{
  "encoder_arch": "vit",
  "model": "image autoencoder",
  "dataset": "regions of photos with short descriptions (Visual Genome)",
  "train_examples": 101725,
  "image_size": 48,
  "crop_scale_min": 0.7,
  "horizontal_flip": true,
  "color_jitter": 0.2,
  "bottleneck": "plain",
  "downsampling_factor": 8,
  "encoder_norm": "layernorm",
  "encoder_norm_position": "pre",
  "encoder_activation": "gelu",
  "encoder_mlp_ratio": 4,
  "encoder_head_dim": 32,
  "encoder_fused_qkv": true,
  "encoder_bias": "all",
  "encoder_qk_norm": true,
  "encoder_parallel_block": false,
  "encoder_inner_norm": false,
  "encoder_moe": "soft",
  "encoder_num_experts": 8,
  "encoder_moe_every": 2,
  "encoder_expert_mlp_ratio": 0.25,
  "encoder_slots_per_expert": 2,
  "encoder_shared_expert": false,
  "encoder_patch_size": [8, 8],
  "encoder_conv_stem": false,
  "encoder_layers": 8,
  "encoder_width": 256,
  "encoder_positions": "rope",
  "loss": "mse",
  "latent_channels": 32,
  "decoder_norm": "batchnorm",
  "decoder_activation": "leaky_relu",
  "decoder_widths": [32, 64, 64, 64],
  "decoder_blocks_per_level": 1,
  "decoder_block": "bottleneck",
  "decoder_attention": false,
  "decoder_upsampling": "nearest_conv",
  "residual_init": "none",
  "optimizer": "adamw",
  "lr": 0.00082,
  "beta1": 0.9,
  "beta2": 0.95,
  "eps": 1e-06,
  "grad_clip": 0.5,
  "adaptive_grad_clip": 0.02,
  "steps": 6700,
  "batch_size": 512,
  "epochs": 33.7,
  "lr_schedule": "linear",
  "final_lr_fraction": 0,
  "warmup_steps": 330,
  "weight_decay": 0.1
}
Rows from block 4 of the encoder, named by matrix and row number. Each number is 128 + 32 x the weight over its row's rms, rounded and kept within 0 to 255. All counts start at 0. Numbers have three digits each. After the name is the row's rms in percent of the matrix's.
# fc2: MLP down (encoder.blocks.4.mlp.fc2.weight, 256x1024), inputs 384-511
fc2.16 090:130137097091121129111124137142135155218127145151171136093194114100145122082061112144182102115118164117158123164121132121151111059067129138122119129174155133135099126145151136130056150175133126143132057127158120110060119123151112045156091133198134134136140228143179176127113143146086098143076187135142073146173132158122124092072108136014165146171076125151164154137099123096131180095084
fc2.17 095:116121117102151175127162138157088181145145183113075193137103139103176203183167085161111120085136135093138152108131139159121154136168149096136084143131047133084118082127096136093141072106168094116133167118218113129190128184130157119103091075140121164169182132162166105087074105120116117106114203159139145146150119089137177143066131196097124150065110049255144144140102091132146139093066
fc2.18 088:173143103062090165172186123169131077187113155171142089097121100176101119125126132143173133147154128094092140154092096169113138149100183151116116138153079144078143133169126145131102106171167146132232100074166107114158117136062107180188164122149169178134105149152104136136132150149082153076186088110043110162155170124134084092091135151126082165069146125093160150156088140120104149152150
fc2.19 113:159106092097095144159116126147127187095137156074203101137129102153089130109123097171140127111074139114118225167092129163112129086068102153061168121122144170095146125099094195121086073121128119164079111128122156121119150128149150174157161131117155121143154147164162132111140072105097089177121127102098119131155115149120112141124094075154101116138142106080130122102107122166097132096163
fc2.20 121:048127177098127109099101103187178081118107080096163197112124155178121146122134118146107102193151118113095144130164078099143119140110133140150122171100116107152109178173114141084134128151126099114151217139169106156141089075139109141195120078125094142169129142131120107121109062111131122142163128132115165168143142128099131145136170058136076079102101142158095123117116179137085120137146
fc2.21 101:189120107185103171043162075107154156115073129145136149110114120113071121182154127173124145075116126138125102137101162137108116093119102122081200157130143121132141148113168123160110184154096138102115124125179121119158114132085138096131127214150136173125158048118081097125178135110190138116120084081179158133105088093120178210160130100154104126138137112217166099176119121099141113159118
fc2.22 095:147125108083080135143127183146155186096112096159161160128158093137100103136125116157126209091164080124150115102110112129166094119114114123119161123216164118070100136099171171127086127112080157114161128191132140069134159058180142109106078108144115115146137120128133122106155145192092149125129090122214105132106131134188102112120086124112086138089133095158127138134138147112087132180082
fc2.23 101:188141150103132164122135191131168073124117069097123104141047118088183114120132128109099138184120090123149111114074106138061139117101136117172137121105093123116150082081131112143125087177101118092091155132125161131159107146167132107121119073170128154102139106150101110140126122090124109144153165096189094186133131076108151136086141134154149116070074133156148177146156100157194133070184
fc2.24 091:141053129155127122095133082164162154134129092146093139153092145136138140088118154131138060161117170150123178134176124110191074168083122174118160139143120131158129129131159192091148132169150176124145134111104109134127087149117122139125124111128164138108128121170104095076124088078144159105091051130110179144104165097145124140105094123140106153133093092105165133121081151066157127190081
fc2.25 088:120117162156110148174141114161165192150183121141131086128092125148129172069115154154152087167139214128099092130168126116151137148127136197120151108147104124151118139144140092146120134139151121120114058136120132147143144123119112089061058090103130086106126078169158058111129177116123085133159128126150104078182114100121144222101088107096188109096081156107097138159114156106092162139099
fc2.26 093:107045130122128128177121136168038105135161145126119149211062088179152123174197170135057154098114124119126139047098121155096085090147113115104084107161151087141105165079100104177144068119136138130119080122081163148169144122078137129100126157124099091146112142079161175148138147150116162142082186168123111116109120122169165060101119068222145105143104107175152101103185065112115180128084
fc2.27 099:110158126159093119115139103105132123130134108071159098078119164138164138128202155076138145178149106150142152120131130173085156068136163149175143146128072122160154150146122160164132114075155137137092108086137167153153127185138126124133178117116113127105113065090162099085145108121143162121160123137134137187183117112181115109106159150134121122108090110165114100186160127104096159150114
fc2.28 095:136138117123095124114070173099186167104144180143178115111159100099130125099069105158164116100166142109153061127135148126120099101139170070176144109110190071164153136113132090144145136140089137094139110119105105150141103100077098143115145124111148086139101151110167135117159179127137164164164145116122144100164082176143137123131109115182177084107092097154091148120153112133169153090095
fc2.29 097:148143133161121116097103183147145125116094124102165128154166151136146103109144140128136100133142106120126080163163203115140084143112154019193093062179139154153107112155104079193153114109118120132144168122152076102085156140130113099093068088156131145120117126141118153117098160166099151135129128149116142077145084148097140145074102173121110041127099098147100102158167120177123165121130
fc2.30 097:068147143109200121053139099134123167134131088109185131130166095079127092139132156146100200169133135123180137121108137139138122135177076111171161057134144078146137128187133134130071119098137085121111103119112083117121191144129195161125103121124118155117184118125125132153168107144129154164107121140129042059145087125104083119137145206148106101099118168158231084143163129115171130063144
fc2.31 107:134114150161169075071152144155060052134110209180127113090095073094137169169210145132138129121114094110107126160119119109157169152116103105156166132126093088115152109089120098151098164109177174134120073100110139147157129133110131171106148146136170115163106147093161101116145100077178172114146148101178132132065139139163208176171092124144131134125133082095085149133042082097141145160096
fc2.32 093:098171128161149149125094169062163180132114142135079096111140082138067095128163139110143080083084167120123151188093148046162134136118129143107169074185165112118148148138167122128081119111193144143130119173126179137123079110121140129145066103144102090097131160112185187134099100137201175110088115125139196138171136145115147111129142102148117164139139083129137124072076132123125132194169
fc2.33 094:118094170182143094089082130155094157155120111108152092121067069133097140125104181102129147080103167114089119122102125125165129130135115101162129072131106140104081146077167088148176096103161139155100167176112118171134208202090085139118160119177111212090155160153178125122129151123169177160095135134076098119136143189134095101093176110138079144126105072137210104185088104116106160142150
fc2.34 112:193158108116144139159072162137143169141152154092122141096107123186144096121200088151107116033124164107147100162124185119111127081154132088114136135174149173111129171154158137131122108144076143080117125162092134090111112134213137085122177044187129099128189121123117123157098144091124118075140144165190114092138098098132140155143093166121160126117180083126152188125103159093121148136127
fc2.35 097:115126097137137152129182191096164157171101098113138177133079148102168179150152165134172111136148143125148138137070148127094103051178179090169105175140153141142098139141133154133142124126156157164149181174142116138143173118082142161139068098154151128064105104159068169122154180163170128127151156087126160096138117132141169103112152109099154092097122132195207120172116134132123138083113
fc2.36 102:165099105107115094169161109088138135095148140125110103049073120121109132069109174105174138154079079135149107089115171117179101174142083110154093143113125087129132145140120181160079171091124140099109145139121134124162097117144119174196148151138131134179092174210106109130079111097071124121134133120105156152103131136104115178107064127135144172134173152163130108117130162072135134192106
fc2.37 098:150141112161123119156117108195146071095138118120152119169132094148143104171121133117125145170087071064096109180103170180131189097082136103129115102148091126077147134168101106108064121135117108141123054089126055105110166098122166117109172137121094151102087185116182115168149086172162119091158161106110159127053102199099099140152079133136127155123103134133109107086107145147175158174094
fc2.38 094:156036053143124164155143169100069133158102104115086092137159077132151130168071169094119121101181098075152109091108084072174122123123154144143097074108175152157091089198140105150122163112115160148161128152140179097084078117144137137113149133163194103138169136160090164092119121090167138109131120150133140125154137192175181088136123120160106157179104077158161139101115162129127146022139
fc2.39 097:146176155138098145163157147127176120167138099117085180115154182171168079104126082189137158103143094114172101120103168120217154131077150147133119147198112153105176192128118148143168121094147170117067122164156120152109109084133056107116138117155149103162172175109159130173174076099146098151218071117143125127177091114100137123139130132141148127138130149108183157161080146151094069112172
fc2.40 095:127154070150070111156136096137153119125113016105176154104081159103101078120119149126136106094137113110108106098100177121157143075093081119152116095142107153098170098141112172055141129119143106108123094099097147113120108138101136120151132156106094183152175145168090105126103132136111180145146141163103138150124129085130133150150173107098180087176169123150089102117148148136093144207115
fc2.41 093:077101148160131153143135096108131119112158105105119063169124171111124158113122101142162140123154094110080181115083141130110079151134089118171092141123109109128111140173125072074230116105097125110105092105124111100175154144150105078131048112169130142138114138130118178109139161105153110130116164128179126102137177103119113127189131144151145084165115091177120179139133116089175123106095
fc2.42 091:135078169112093111177105105111096128151149103203111139108184133119110093115120142119115094136140097120124081165087095157148175135074098131131140131097085105098112146124139131081118120122130118106084146156168102125125135148181117172087145148100096149089143131108127156143097125133110139125085092108177088072143107150175128156057144130176113147137110098074118140114159130173084112085074
fc2.43 110:173108138133122143026134120114150122152126099105161044184143126125100132155135194120124130165168082116131098086085078145102063122128121103187138164142126167116103090121160136107135114108116125154163133116122133116111131143093133096124143176091178136068189137132047088096109149143118074093201110126148148148101145093134158081134146105161116183132147194158134154138115108183138186144095
fc2.44 108:148137102091127142077101098135118156175102105146156100128148134110188101094113156122133143109165143137150128116144177099071150124155108139105092175132088104103175118153099157124103127108110189121126116094130088159150079140197121105135079137099136094147109139165152104130120137116179135128152119111116108094111221108104139124067085119100167035094082112178103175128128110096099074109155
fc2.45 107:092089168118147104221140136179164095148131173142102117064134127153113137137130113077067188188119122167148116149175140137125156116126109111078125126082119076137125124077177083088087154132115084159122175154126165148178146162123070149107151189177152146075143170107138127184135081127102133117174112088121101115137150135185108141121113167159116088187148164130154158131082077189143166106141
fc2.46 108:136129155126217143159125116123105106125102114111201113147169147109061100116079087169106116104123118171150085143164132166110125140146112159085149159130156187163148155099162131112083126121104137074153145102160118161096158132136104121160158164062108106140143169047124166209129163081162085114110097107183147099177143126166155111150099147111118214128129097087070097142195148130137150121128
fc2.47 099:187081102087116077150088110184154170107120100123125148105141126143147090123162120183122119121192183163102151093171128155132098124147123152089125188112163159093140137095108125118086116107172139158120124079126158119139104127066150105141127141140135148120123141142092124174102045089139086097118114110132199055214124118191167184159127177169101165176099144077165156128145184103078132124156
fc2.48 100:061139124171072131142155145128150046118119104158136184145149088108084154158105149114131164149068157097112134164136131121172171160071097157078161137152116174114185112091076164127146108133141132138116157105138171134194141132154140158150145105127113127144118151140156159098091118157117144123096147142081162135186109148158163125193147194123131153090119174135158068073121088163148159133143
fc2.49 089:128122104107115110146153120139127143138122129131158126164133117103099154090164128126137082103132129157072145152145147163123149087138120151089108119123132138103152150123098136196115101173124210147138146070054170125182100121088114117050197191100113141166076140135184133109140149107116139165141138188127150105167116123146159111126120151092180186120133126082113106137239148132144117079158
fc2.50 098:067143104089165162121112077090137138090100080121115147071121179112141121136106145122135140123135169130101055077113175153108151143111115105172158147177139142164126139187103132131095132173130069145176177122114110150144135122151094100119072111113150123134163105124094132122142103093136101106092176116076092144106153150155145121145121114129121091170177114160118121101132109087085140130142
fc2.51 107:076115152143166091086144167121160130096188087150087097128077131128114157131125135139143121158117174133163144121104123167106071150147120136107129096173125186132144091127168108180152146161087234102126120142149105118120081129149090162141162148151118205129138149128118126076127129127128166125154133133128166130103113165135144134155161095155135081126160179082132123149171076164166132149127
fc2.52 102:127109100101171131164086181132070165150093131097098129082074118191101154119123108191114131102114095073051096159101163107112116161151099113093115132155134101159120198130165160187106113078112170070151183167099100123135109110174156114142127097102133160172127190159140130175145058151130174062125173112150085096126113088187149102081177118099160121111108169163119122117074146124122201142128
fc2.53 115:086137133147093117108121078109134076137099064156140183121160145155029136128127161071123120121063108082173162195074142160134146115155090171120128127113085140108136123127132079061133136156141119134123069091083152117140077116090110100152112126148041108092123144137139164166112111142126091122143117114093089080112040112136158168149155120105100198132123174170120113130138102154088103148157
fc2.54 114:056181064151074116135119134145106103175062160094127091084134082172069134140142133079156155176082101081083148102147148142114151127066146166083178090099109121044156154113117129100027178138108157107120137186158104102133114118061077148111116097098092106084113157148078144122131164102118141198118183071092097070148158127118134098079101121118060111067065183098117115098147094132065123128179
fc2.55 103:163161114169080104091140111077121106128172140129147120154126119132126143206098144098126139087117143108108098102086121107145132178154109161167132115139153132147121142113130122103156176114129149180115158130074125157198120136134120157163124076088054151138113108155094110064129087176134112136152124094137104147130153128150138093153140129155096124130146075137125142151090122154146085119132
fc2.56 093:091181119121157152126132191117088079136143070107165125146121134072133107100126097124072103130116142163141123190159138119112112131115099116124122143090128136124150113124143133100124080158044158081169120165197107108117053163215065133140165034191138120142133108177134129127150164133136148103144150144137129126170107142150080120132122174110119090156140098135119167165143087107146153121141
fc2.57 098:112167136141133181174128146104205162083111143077115153114114107080150185102156077161101113159127124135120119136143116087165133136131184157111157210160138150106112170111080115119097077168156136123197076143110108156150127148047139161215063168090099165185129133163146093069165098147132163114072116071106135161159113171131131074102145121160135127141110071099146170123107185124067099089138
fc2.58 103:141164139161111106140163110147190136128140078137105131115153132115018116135165079134090149085075103173093155148149134130102160120102178103123095126119119206068146141138110175091170086157153165079102153103191124159177148104141131108171080041089088135155122179133104183078129058130131125163172167114091152118128130125103149110094206212141090174128072188122107164090114127141155132151145
fc2.59 104:106175105107124086173087143120168176109170172168164084109176130159122150098196164151144089133140192081082087098143166166115163109128103154105155070144109136111127115154117107155092170163126146105113098124170060133165081108073073131138156102112137138119078138132167101207161078106119120174126127156150148140110119151044116088107131104105132142119123159160117108091142119151159164160106
fc2.60 099:128095156080136144175093160105130115160149057125080084160123059117124115114088109179147083143147137182149078053121081099082097103177137071123086185165159180135142137145134148183108111083085119120141186109123126140120120144161082144173130115151088167066119128097096097129141095134129115099136148122164123076189101147152072084104168102127153150119100143154118151155155099140133163130139