config.yaml
encoder_arch: "vit"
horizontal_flip: true
encoder_activation: "gelu"
encoder_head_dim: 32
encoder_moe_every: 2
encoder_slots_per_expert: 2
decoder_widths: [32, 64, 64, 64]
decoder_blocks_per_level: 1
beta1: 0.9
Rows from block 2 of the encoder, named by matrix and row number. Each number is 128 + 24 x the weight over its row's rms, rounded and kept within 0 to 255. All counts start at 0. Numbers have three digits each. After the name is the row's rms in percent of the matrix's.
# fc2: MLP down (encoder.blocks.2.mlp.fc2.weight, 256x1024), inputs 0-146
fc2.183 097:143150111179164154125158104149114130134140142162106132122120131166105086096083145161172133136107156112105153090127157141163114124129120104096115128132109156136075149164164096143120115108114110087098117135119141106134132095122098122112154132106126120122139122139141093168145121130112158154114123097123108076119110111137013150147116153141090131115145105104097146121114151120140142112125117120161127149156118126155099067179132176147122176162132
fc2.184 102:133091159153098160102091168157103129099100118105104128144118145127104087153141114091134131094138072136127110139125153118096091116127109130092098112120124110124119159082173132114150115094139151115161079125070143123141121125105127110113111119118118132115087124104171115120123115143096096126137156104096165121132112139101131142106110122118106140141157147150135133116164121140076106108148076131114103141108146146166096117121141157127102098140164
fc2.185 097:101136126106144149101125121123143097123107131181138155153149126136175090148121171133127114121139163139120129093130130118124138158168138120119088137134136146140155133104152117135177117130155151156134101155133136104091165110124132123106138121106131132157121123155157139113118134136124104131108160150116157150141120139110159159143134111150140147145132145155154128166134099099159177109140131158122131087134154102081113128143131190116131153105077
fc2.186 093:143105107116148133129132172114125128125117092117129152126129116113151149102121112149125145142095143135113141117146167102151128136158149146133120151121118163084127159080128141104149150171160153128118136111086094077156129132156169128107139103124139179111124142126147104126159144176122181122141070155119078140119136183137084126154150080140132089109127129117158172158144109137143138124127096143138141156126146120128143122155146124104140157151090
fc2.187 105:075133123176112129111086121091132100094122114122138162107139115139130164132136133117121069118143112148147083086128125139134093155175165167126181142163144109140153125121098081088152133119097146128120112131136114131138165096138140128148095109133140101146138142094124152132126106082144127121158094115083138103147144134128180093103131094118156138136135135101145149150149121115130115088134154142101095100200123109141139154135100129136119135128131
fc2.188 105:148106134170146118155113174107109077126111141126169172125157136149140177144138140119149150135096120116121114108096102101183113190096090169112157128128152159112120136099154124115110125149113129106140107161110129122162095126111139102136109163102098093141159129142138129113121114150101114180129114149113100130106109185099136096122121111096172151111146190110182148134092150165142120115119124134112137149115139092118121090052145110180133130128142
fc2.189 090:125150130153103111173144138120089117123056072151136140133175090132127100123114151169116123113133092104131108157150153116119145138127118085124079134122129111080106083119109117150130142129141081138162140144155142140115141107125170156113113130100123126101132117141106123134131087123144135127114149116148140145123128114142098117137103119098115134127110119153169122156162113089153061124121150118093120139131103134151132139104121146133146083104097
fc2.190 098:171123134128149128161047104114183102098152096110081108150122135092100131130158086130092165103143123132147154153121128142106104106111140122141147147123127199157136145177104090109115108159093156139147133151115113130142133141125107104164138080131124146079151146130108133109167163132150124109128144121097128136105120117113150129108078196119127106116121143096120131131125114126128084131101071077118127143105103070144116096121142147193096100114132
fc2.191 104:152066142108137135123076076133116138078103121106164078132130083166100138115169125133096103129115137159140132147109104121180103113154102122134088114147158110142111092190085115145145086095127122106102150136115110123158098120142130112167090132099138142132165146143135137131146129133097108137117130119148121110147119114125114138165097146115107115142167113088142138115137135160125139078122133109143145132177149122119112136111175146154125172122152
fc2.192 106:113138106102183106151174134125102119138108085132122125097123070131139181106141108110127151144160137101137127117100161117136113117141133125131140118114143123128085113152134143166123139088112130124162139144148143123079130129096135131104120116101142101104124117126177110106159171142141122132115128111160062078146092120139109132119161126126092131141106121098136166098107136129145133142142184122162114149129120134115150137145142112160172101091124
fc2.193 084:150132120142117079120162106119157116150169135108092152117114084138100112097114144095091135094107127131117151128106137119123162141093111159079111117189133157134129121164158096183104088113143147190099115118138154126102105116123122141145150159146150114140104120092122124118134134132110174082108084171127128120135161134124074104128101114137161102169144108139121116109166126133128170158170117143141186109078128122115087139074117142113133135145154
fc2.194 109:144153107106135136144095115128114101125184138141134160125115124097151147118123166124115147131126156082061150121130091135080138104170115123144131136132147137099124136193125127106135112135106110142125121076156131146119133129170074095108160111165112150122141108123132151110141121134136078139121129100116137131127106127154164076153110085119118116125105114160115104088122146132137085139117123122114114100144147148112091117149143121103144126120153
fc2.195 108:108076153098176145148113182112145112096122120138135144143117192148108089143136173178110131117167127120103124122130183147075124146109118166102118098124120136111130163093167122133119151137137126148149064111134132127113149136145121147115123166115104148123102159104089113155153122147146106089097150148128132143112087138101155128111109156123105158098135172151097163135127131129147102110116141093130120131135144113145118091147121154148130157124138
fc2.196 104:144113116112103114155152179136124153122129137148125115116149119117120168070113168058111140117147179132110134141136139140161157124090102104125102148084093120162104101076118157117110165102119132157148137106146106119153129178145105121142129128070158141156137110160135111098086158127144150137158134122131149121116104105133153098144136116160153117142138139130110120104048134123150108141119105098162119132173151107093107157079134115127129138130123
fc2.197 109:099087108121101117112115145092105111140105138173129110087144118115123121136108116099106150129160117136124133123112118126087120115144086122094139161129119160140124131125106102109104167143142137112141088145141138094099091116122113117124133133113149157071130107117145119098105135114138132131144111106103113143133114119130106097162105126114125147105134126092134126136111138145118073122109164116110128116100079105098108127152104111133141123143150
fc2.198 094:110099156135118090156138114105148136139141123134143114118151156154145070121147180115106118149155121130120109139109127121067154116095135150143095113107108168140116121118124166171091134149145136134133151122128146113148172134131114129114116125133137136139158162117142098150107116141143153130151154106167129149153129105099108142145145149131173129114170146107103137152101140143120134162173114087121145156128112085113131133108100149154145090141149
fc2.199 086:092115058174136102127118133105121118091097111127107180140150092152118142169067180142126159109125185086145098105128161148103113118095099143101074132114101101178170138099152152138076130100126104111103129124139093167152127097128131123102124155166119106113109124091161103155129148111146111131116141097138116138114139151109133135074100162135133133121157154087144122117143108146113131140152139120093132163118128144151116095146122098115106126100168
fc2.200 093:140127084124085115166131142171105128122127137129132120109129165114131106144119109115111141120123146146142153118121129134142132110140132113162144112166158145124142155143122131150136118083088109089144101108138092104122110105139114112127118139127197159092088144102091135137138121114145084172119097149160147150148104109112125128107147106108122118111160135148143152143129133131106141157112153109133160108125099106092112114136151159083097127126145
fc2.201 090:132133170179169150158156079091108120125124122151116117145133143137135107099157135138110156148150109161094132137138181163145147124118163105136142162159120144139128123141115111080157107137176157118121158114113138144128100107094140130126155133050161103149118139126108117168091116075090141153125122156123145145112156122125164118139148142148094101102144115163134156124131116124158095097143099199173138103133115143127097173104126170126148091101107
fc2.202 104:121151126131143153108137182146131121142110143141115121106122117112112160103104085091133141120160157120136145103109120112150124187147145092125148159155129106153111075107191109133175198132118135098138106107145180133138125098119099099154115090132138146126138145122137137118118124141124150136098095087098110171117089127132112085127109115158120119146114148124175075110113152093121101145105139138142122125136103162109136081113138120196142160141131
fc2.203 105:140142124094156125116131157133126125171143140108150134138122168118139145105137133141129178149127153135158122148095060160079135120139077120117159092118127104160099155100126135158114142138101153138140129153143147108123153149086188130117128105113102142103112128118122092138108180092145110150113113144145094127114077088117100086151117118114113121170132149117142136169127171134119102125144137115121142156122119113112151108155118130140135127107129
fc2.204 098:133097135126127110110103132100114122122141131147128114150141121153106148154125142164122138128187156073120161134163080104145127114138143109113103174142118130135178140092089111125104087140106132122119162102097126116144121139139131108129100166179114112098154131123118126093096145074141142115121132127153172140114148131101144089135116130136159116133084145140131160108153117139143115131079115133136141093135138086126101137138136126131146057086141
fc2.205 101:138188136082136167118108123129140121092121153109102136162132094120176122154159112154159132158132139116161129179134169147105124137128114132118145093119139092120146145149105134165118144127156170109163119136134150133114108095085138095209142148112157101086102097109141191122185099137132128123126139151148177117109096106149150134115121114139098125134124125089117097077154148113151101121107071107119131143180145158136134106111136157111131147145117
fc2.206 112:078127172112072151137082115120139132136146172100101129138129165162166159090102086136116124120131119086160123122126145133080121134118156120109102137114124150162163116189069105056093177133132103112110103107105133108098108141129117106134117171135136132075127120129105147138137104116096123236081136061091176139106179078094093120125095101146145130107127130117081136103119124098150100146098170146153146128136160124158122114151115122100096130093154
fc2.207 091:145112142201140140115120127141131138108122115104129177118123137154140128090115122135139171137139097151132174120150110126130121138172141144100121165179130110174161095072126149171140135127146109158145125153172118122147115137148185130127142122121125100109133140146124126121130115137142139103168111115138137112117172147138123116161147139129093138150141135138147164140109124131152141073128096153117133133133128128109112092158116150141153137162088
fc2.208 082:145129127122086096083120114141115118143105082147134126114148153093132129126162139114157134137123127109136128124133127102101109112155106114130147147116106132096151153148101130139135083104184183086089171184170144147131126108171119054080159168133150129129152127126107100143138088086097120083158124159126152092164121140111157119078106118167146119090125138123140075087160119104110106115112121163077109142185126122164132138135100156120110111100161
fc2.209 094:146151101139093151139182178116142080129149110128124139104117131148126140152123152134137160176141105154105120082108115072107136163103126137168159141128137133115109130083132110157136092177134138117155132082104155132104123129132084118122144108105144101153164152153135141145146128157107127160104158139153078113134104153121147137152151148158153134116063113089137098158138161138120160168129064082096112084121111114132166098095137100140129124131125
fc2.210 085:144134086078120118129079125103099116143165147141130114104148092147142137109098151105142125135120156101149129134115138154134099144125169082104156133119124133129139103117079105159138134117121148166128115150145149141086150085149103128145118132143130113158145081132136169099142183125119123128134098158131084129128116118183135148089088097126147159151119119129145162105082102123147135150125124117105082111165097139094112077166135147115109103149167
fc2.211 093:154122115124130130175136114079113071157118130131151170147096125103120100147141149153147158141134146101075118099124151127112113130160145116112101148136082148105127145096055152108125141140168122152129140110112143147153108109134112084158099116141123125109157130117104147117125135113118152106111170097093163165119103144113157131114157089144110142097143157146162096105134119114144164106119110115119145094127121113127145156085099139118149129146118
fc2.212 101:070151147058165213137120090143137113144135122145095133124172094150132197129114117098144172111110141097153122129150117143145154069128136138098163133114089137117131137166158130108121140132092135127170129139174146102119106152117123117163137122136112121096111120110126120147131134125141157081145160102159146116146159130129207132078121060117161147108152149136102141136153149135153146133107116133140117103171106121099143128136129135165125188126148
fc2.213 092:145107118104125161135177099085125133133129104120130063098152126132124134110189183097110078129096138145155160131146093179103127106147151083132142151149113108101114069181115089161129158121137152140114110082142124130123094146126095113152151107119121123128164150118111107119130120126163106140116108146127122126077096115093195088135085155170071091107103111135150136121127149151130133127083140173114074130120081104165138154164107132153110148112144
fc2.214 103:178147128128095125162110108121158128143134146130130150128109143094132162070152123102126123149121126115105092128116125154147171118176123140162126135113172146102132089100121139178170087123122170100103164100142118102128113086131146119111163143145079097159121108144123094121146121134147170122145121150147091127136127144136097118138111181135063110101145110150122173109129138127138097129149095104197139148153124160131083141126128126130134127164096
fc2.215 110:070095113104108158136137175133089137146153114124127115138118163130115081142102155098182134096133073133100144078123131110111103160091125093095142148097118095135118130115095149140092120134101071093143172136066128133132138140126121135137129104086177100144136128153139151144123092077105106176129120139146121149116094137162087121120149149132128153125147151124154095144104167154139161133122151152029119121105111119126181098110118101134117166131117
fc2.216 106:101094135131110102131091173120127148102128146154123128098131147117123099181085110133125126142165160134108152128113111120135131135157147101144154122117121097093141106062138111116115139135082116144097145132145130111127114130123155128103177189177106103169123108132159151116124145084148165134130101091106098170113151135125161134126105119125162134139143111110123130142146106159107138112148163113090107115107128129112143087151130115113140126125128
fc2.217 093:151163121089120122137163088122149118097092129145082120142099089152132113146126081132136145140125167153092131150129096091163133128131085097118103068092142096109126066227130134134111137129094120127146124122157124147109129148125136113123106111130135136111119074136170132090157129121124103131113135098140106109145050128116142129143082088110055142114129091075137058147175140126127120132148096095128164166131115098109124123145109138144117100106124
fc2.218 097:170090152092143140138114160117147055141140101133148081092121092128139217163131141153104151118113123169157119166146139111151154108140091145150129118149151126109129112073150104163165105085121125138112137108149158147145140128106128063121099150122128146147150117125122113096123125117135173122127088110105170136172146129132143167152139146077122112136151120126113118126112133122127109148126136124154149153123132127099126142139154114111073095129143
fc2.219 088:127109147082118131130126084085149146185140137119128155149104157131118108148159108125135133129181146154140158112092119151170162168084136138128153145121128111144176140106148116127116126126106125173101156131116113106093112139141149091167151166102088171138076159093090154105129106119149152122092096123096122165165129128165152138132121090122121122137093125119098186128105175129112119139104094116085114086078138151152100128117190130109115126115110
fc2.220 107:172136131149152126136071104112113121185126134137153128140114119151100083097094094154119140138125063111100117135147114117036065141116117121114144155139125132152176109154133128155152162116108094188098123113094106124091139143124104104147142122177093124109133139157104134149139139118128104158090136106149089144115134126128138139148116095114094104116125118118124098121136112119057085122119137129192127130102112129141159097152132134161116115119115
fc2.221 109:171122177114143128072119077130144150124120124107135123117136160107162119145103177111134098162115104104102118115102091119151145120128141127118121172137148107150124141167124148116120079090115124164111149134138109165137157082151112118146118089103110124147140097137098118133096120129153109092090157132127171138102073143167183097096140134149131087111117155116139133142174153175132157116126093157146126103085133164120139139101136151200107038138150
fc2.222 088:142121162089152155102158128090088135167146086179120121141130099149133152157118100098116087141135131112126084142159165118091143127113141162160160145155149122137131105156126128159167189157145115157156119168155162139108166137096137134119076162139091127092127110109133105127130118115122131119119134126137155125131161102162121159118122135140119161149134095089150136149118107160109136125134131089153128181109100139139092082146141146109119121098148
fc2.223 105:180149146144126125133134103181146066149109089118151107124134120134150160190108111107116145145163126139127090101137105127139124140106120103150100123115087141159128141173105090136123093146089142117131136150165132115131117111151170167090122112136126128113094110132128143120093127137129127131101149081085111103149149128139156123142119110102169158092118086084136093130138092104147146121127139114165136123136138139123158164126129117112136084132157
fc2.224 106:123110084121119123072177085101128096174109111123115127110112135129118179139123081122158085150156119127078110112132135078144131079111151085111136102114142071136148119146118064103149148143132134119153084112154109149088142141116107145124121115130140123123176148150104110119127140130172164131133104159150153106143112126136172144138115107142171143098141067083154115160122163142092124125134137095129156134145104133113089147142083155145130107126091
fc2.225 089:123085129113172107119099182153106124120133156172151129126130131140137129147126151184089165144133128113095136168144107135060165126097153146142111136152145143105085186137161075120141133121106142167109120152111136098121152113128163150119112164145108134147154155138132144141157132136132119143114119159146102112124145105128195124124139076115190155143101140102164165161159149140093137153176127132115117162133131146099163173138075112186138126151099
fc2.226 109:103134143149151097106157120134119129120153118133101133136121128135211090103116172145142109177126124156153176118121146093125166110153160122108118163173127102095105118157126136163138123134191125161177113153134151143129151134113111127134152108138177103146135119159121136155137115174158095129102153151131139130156150162088148124134140134132078134149158129145153122123138122098169146137137117142127128101097135186156163070178112109115150137120113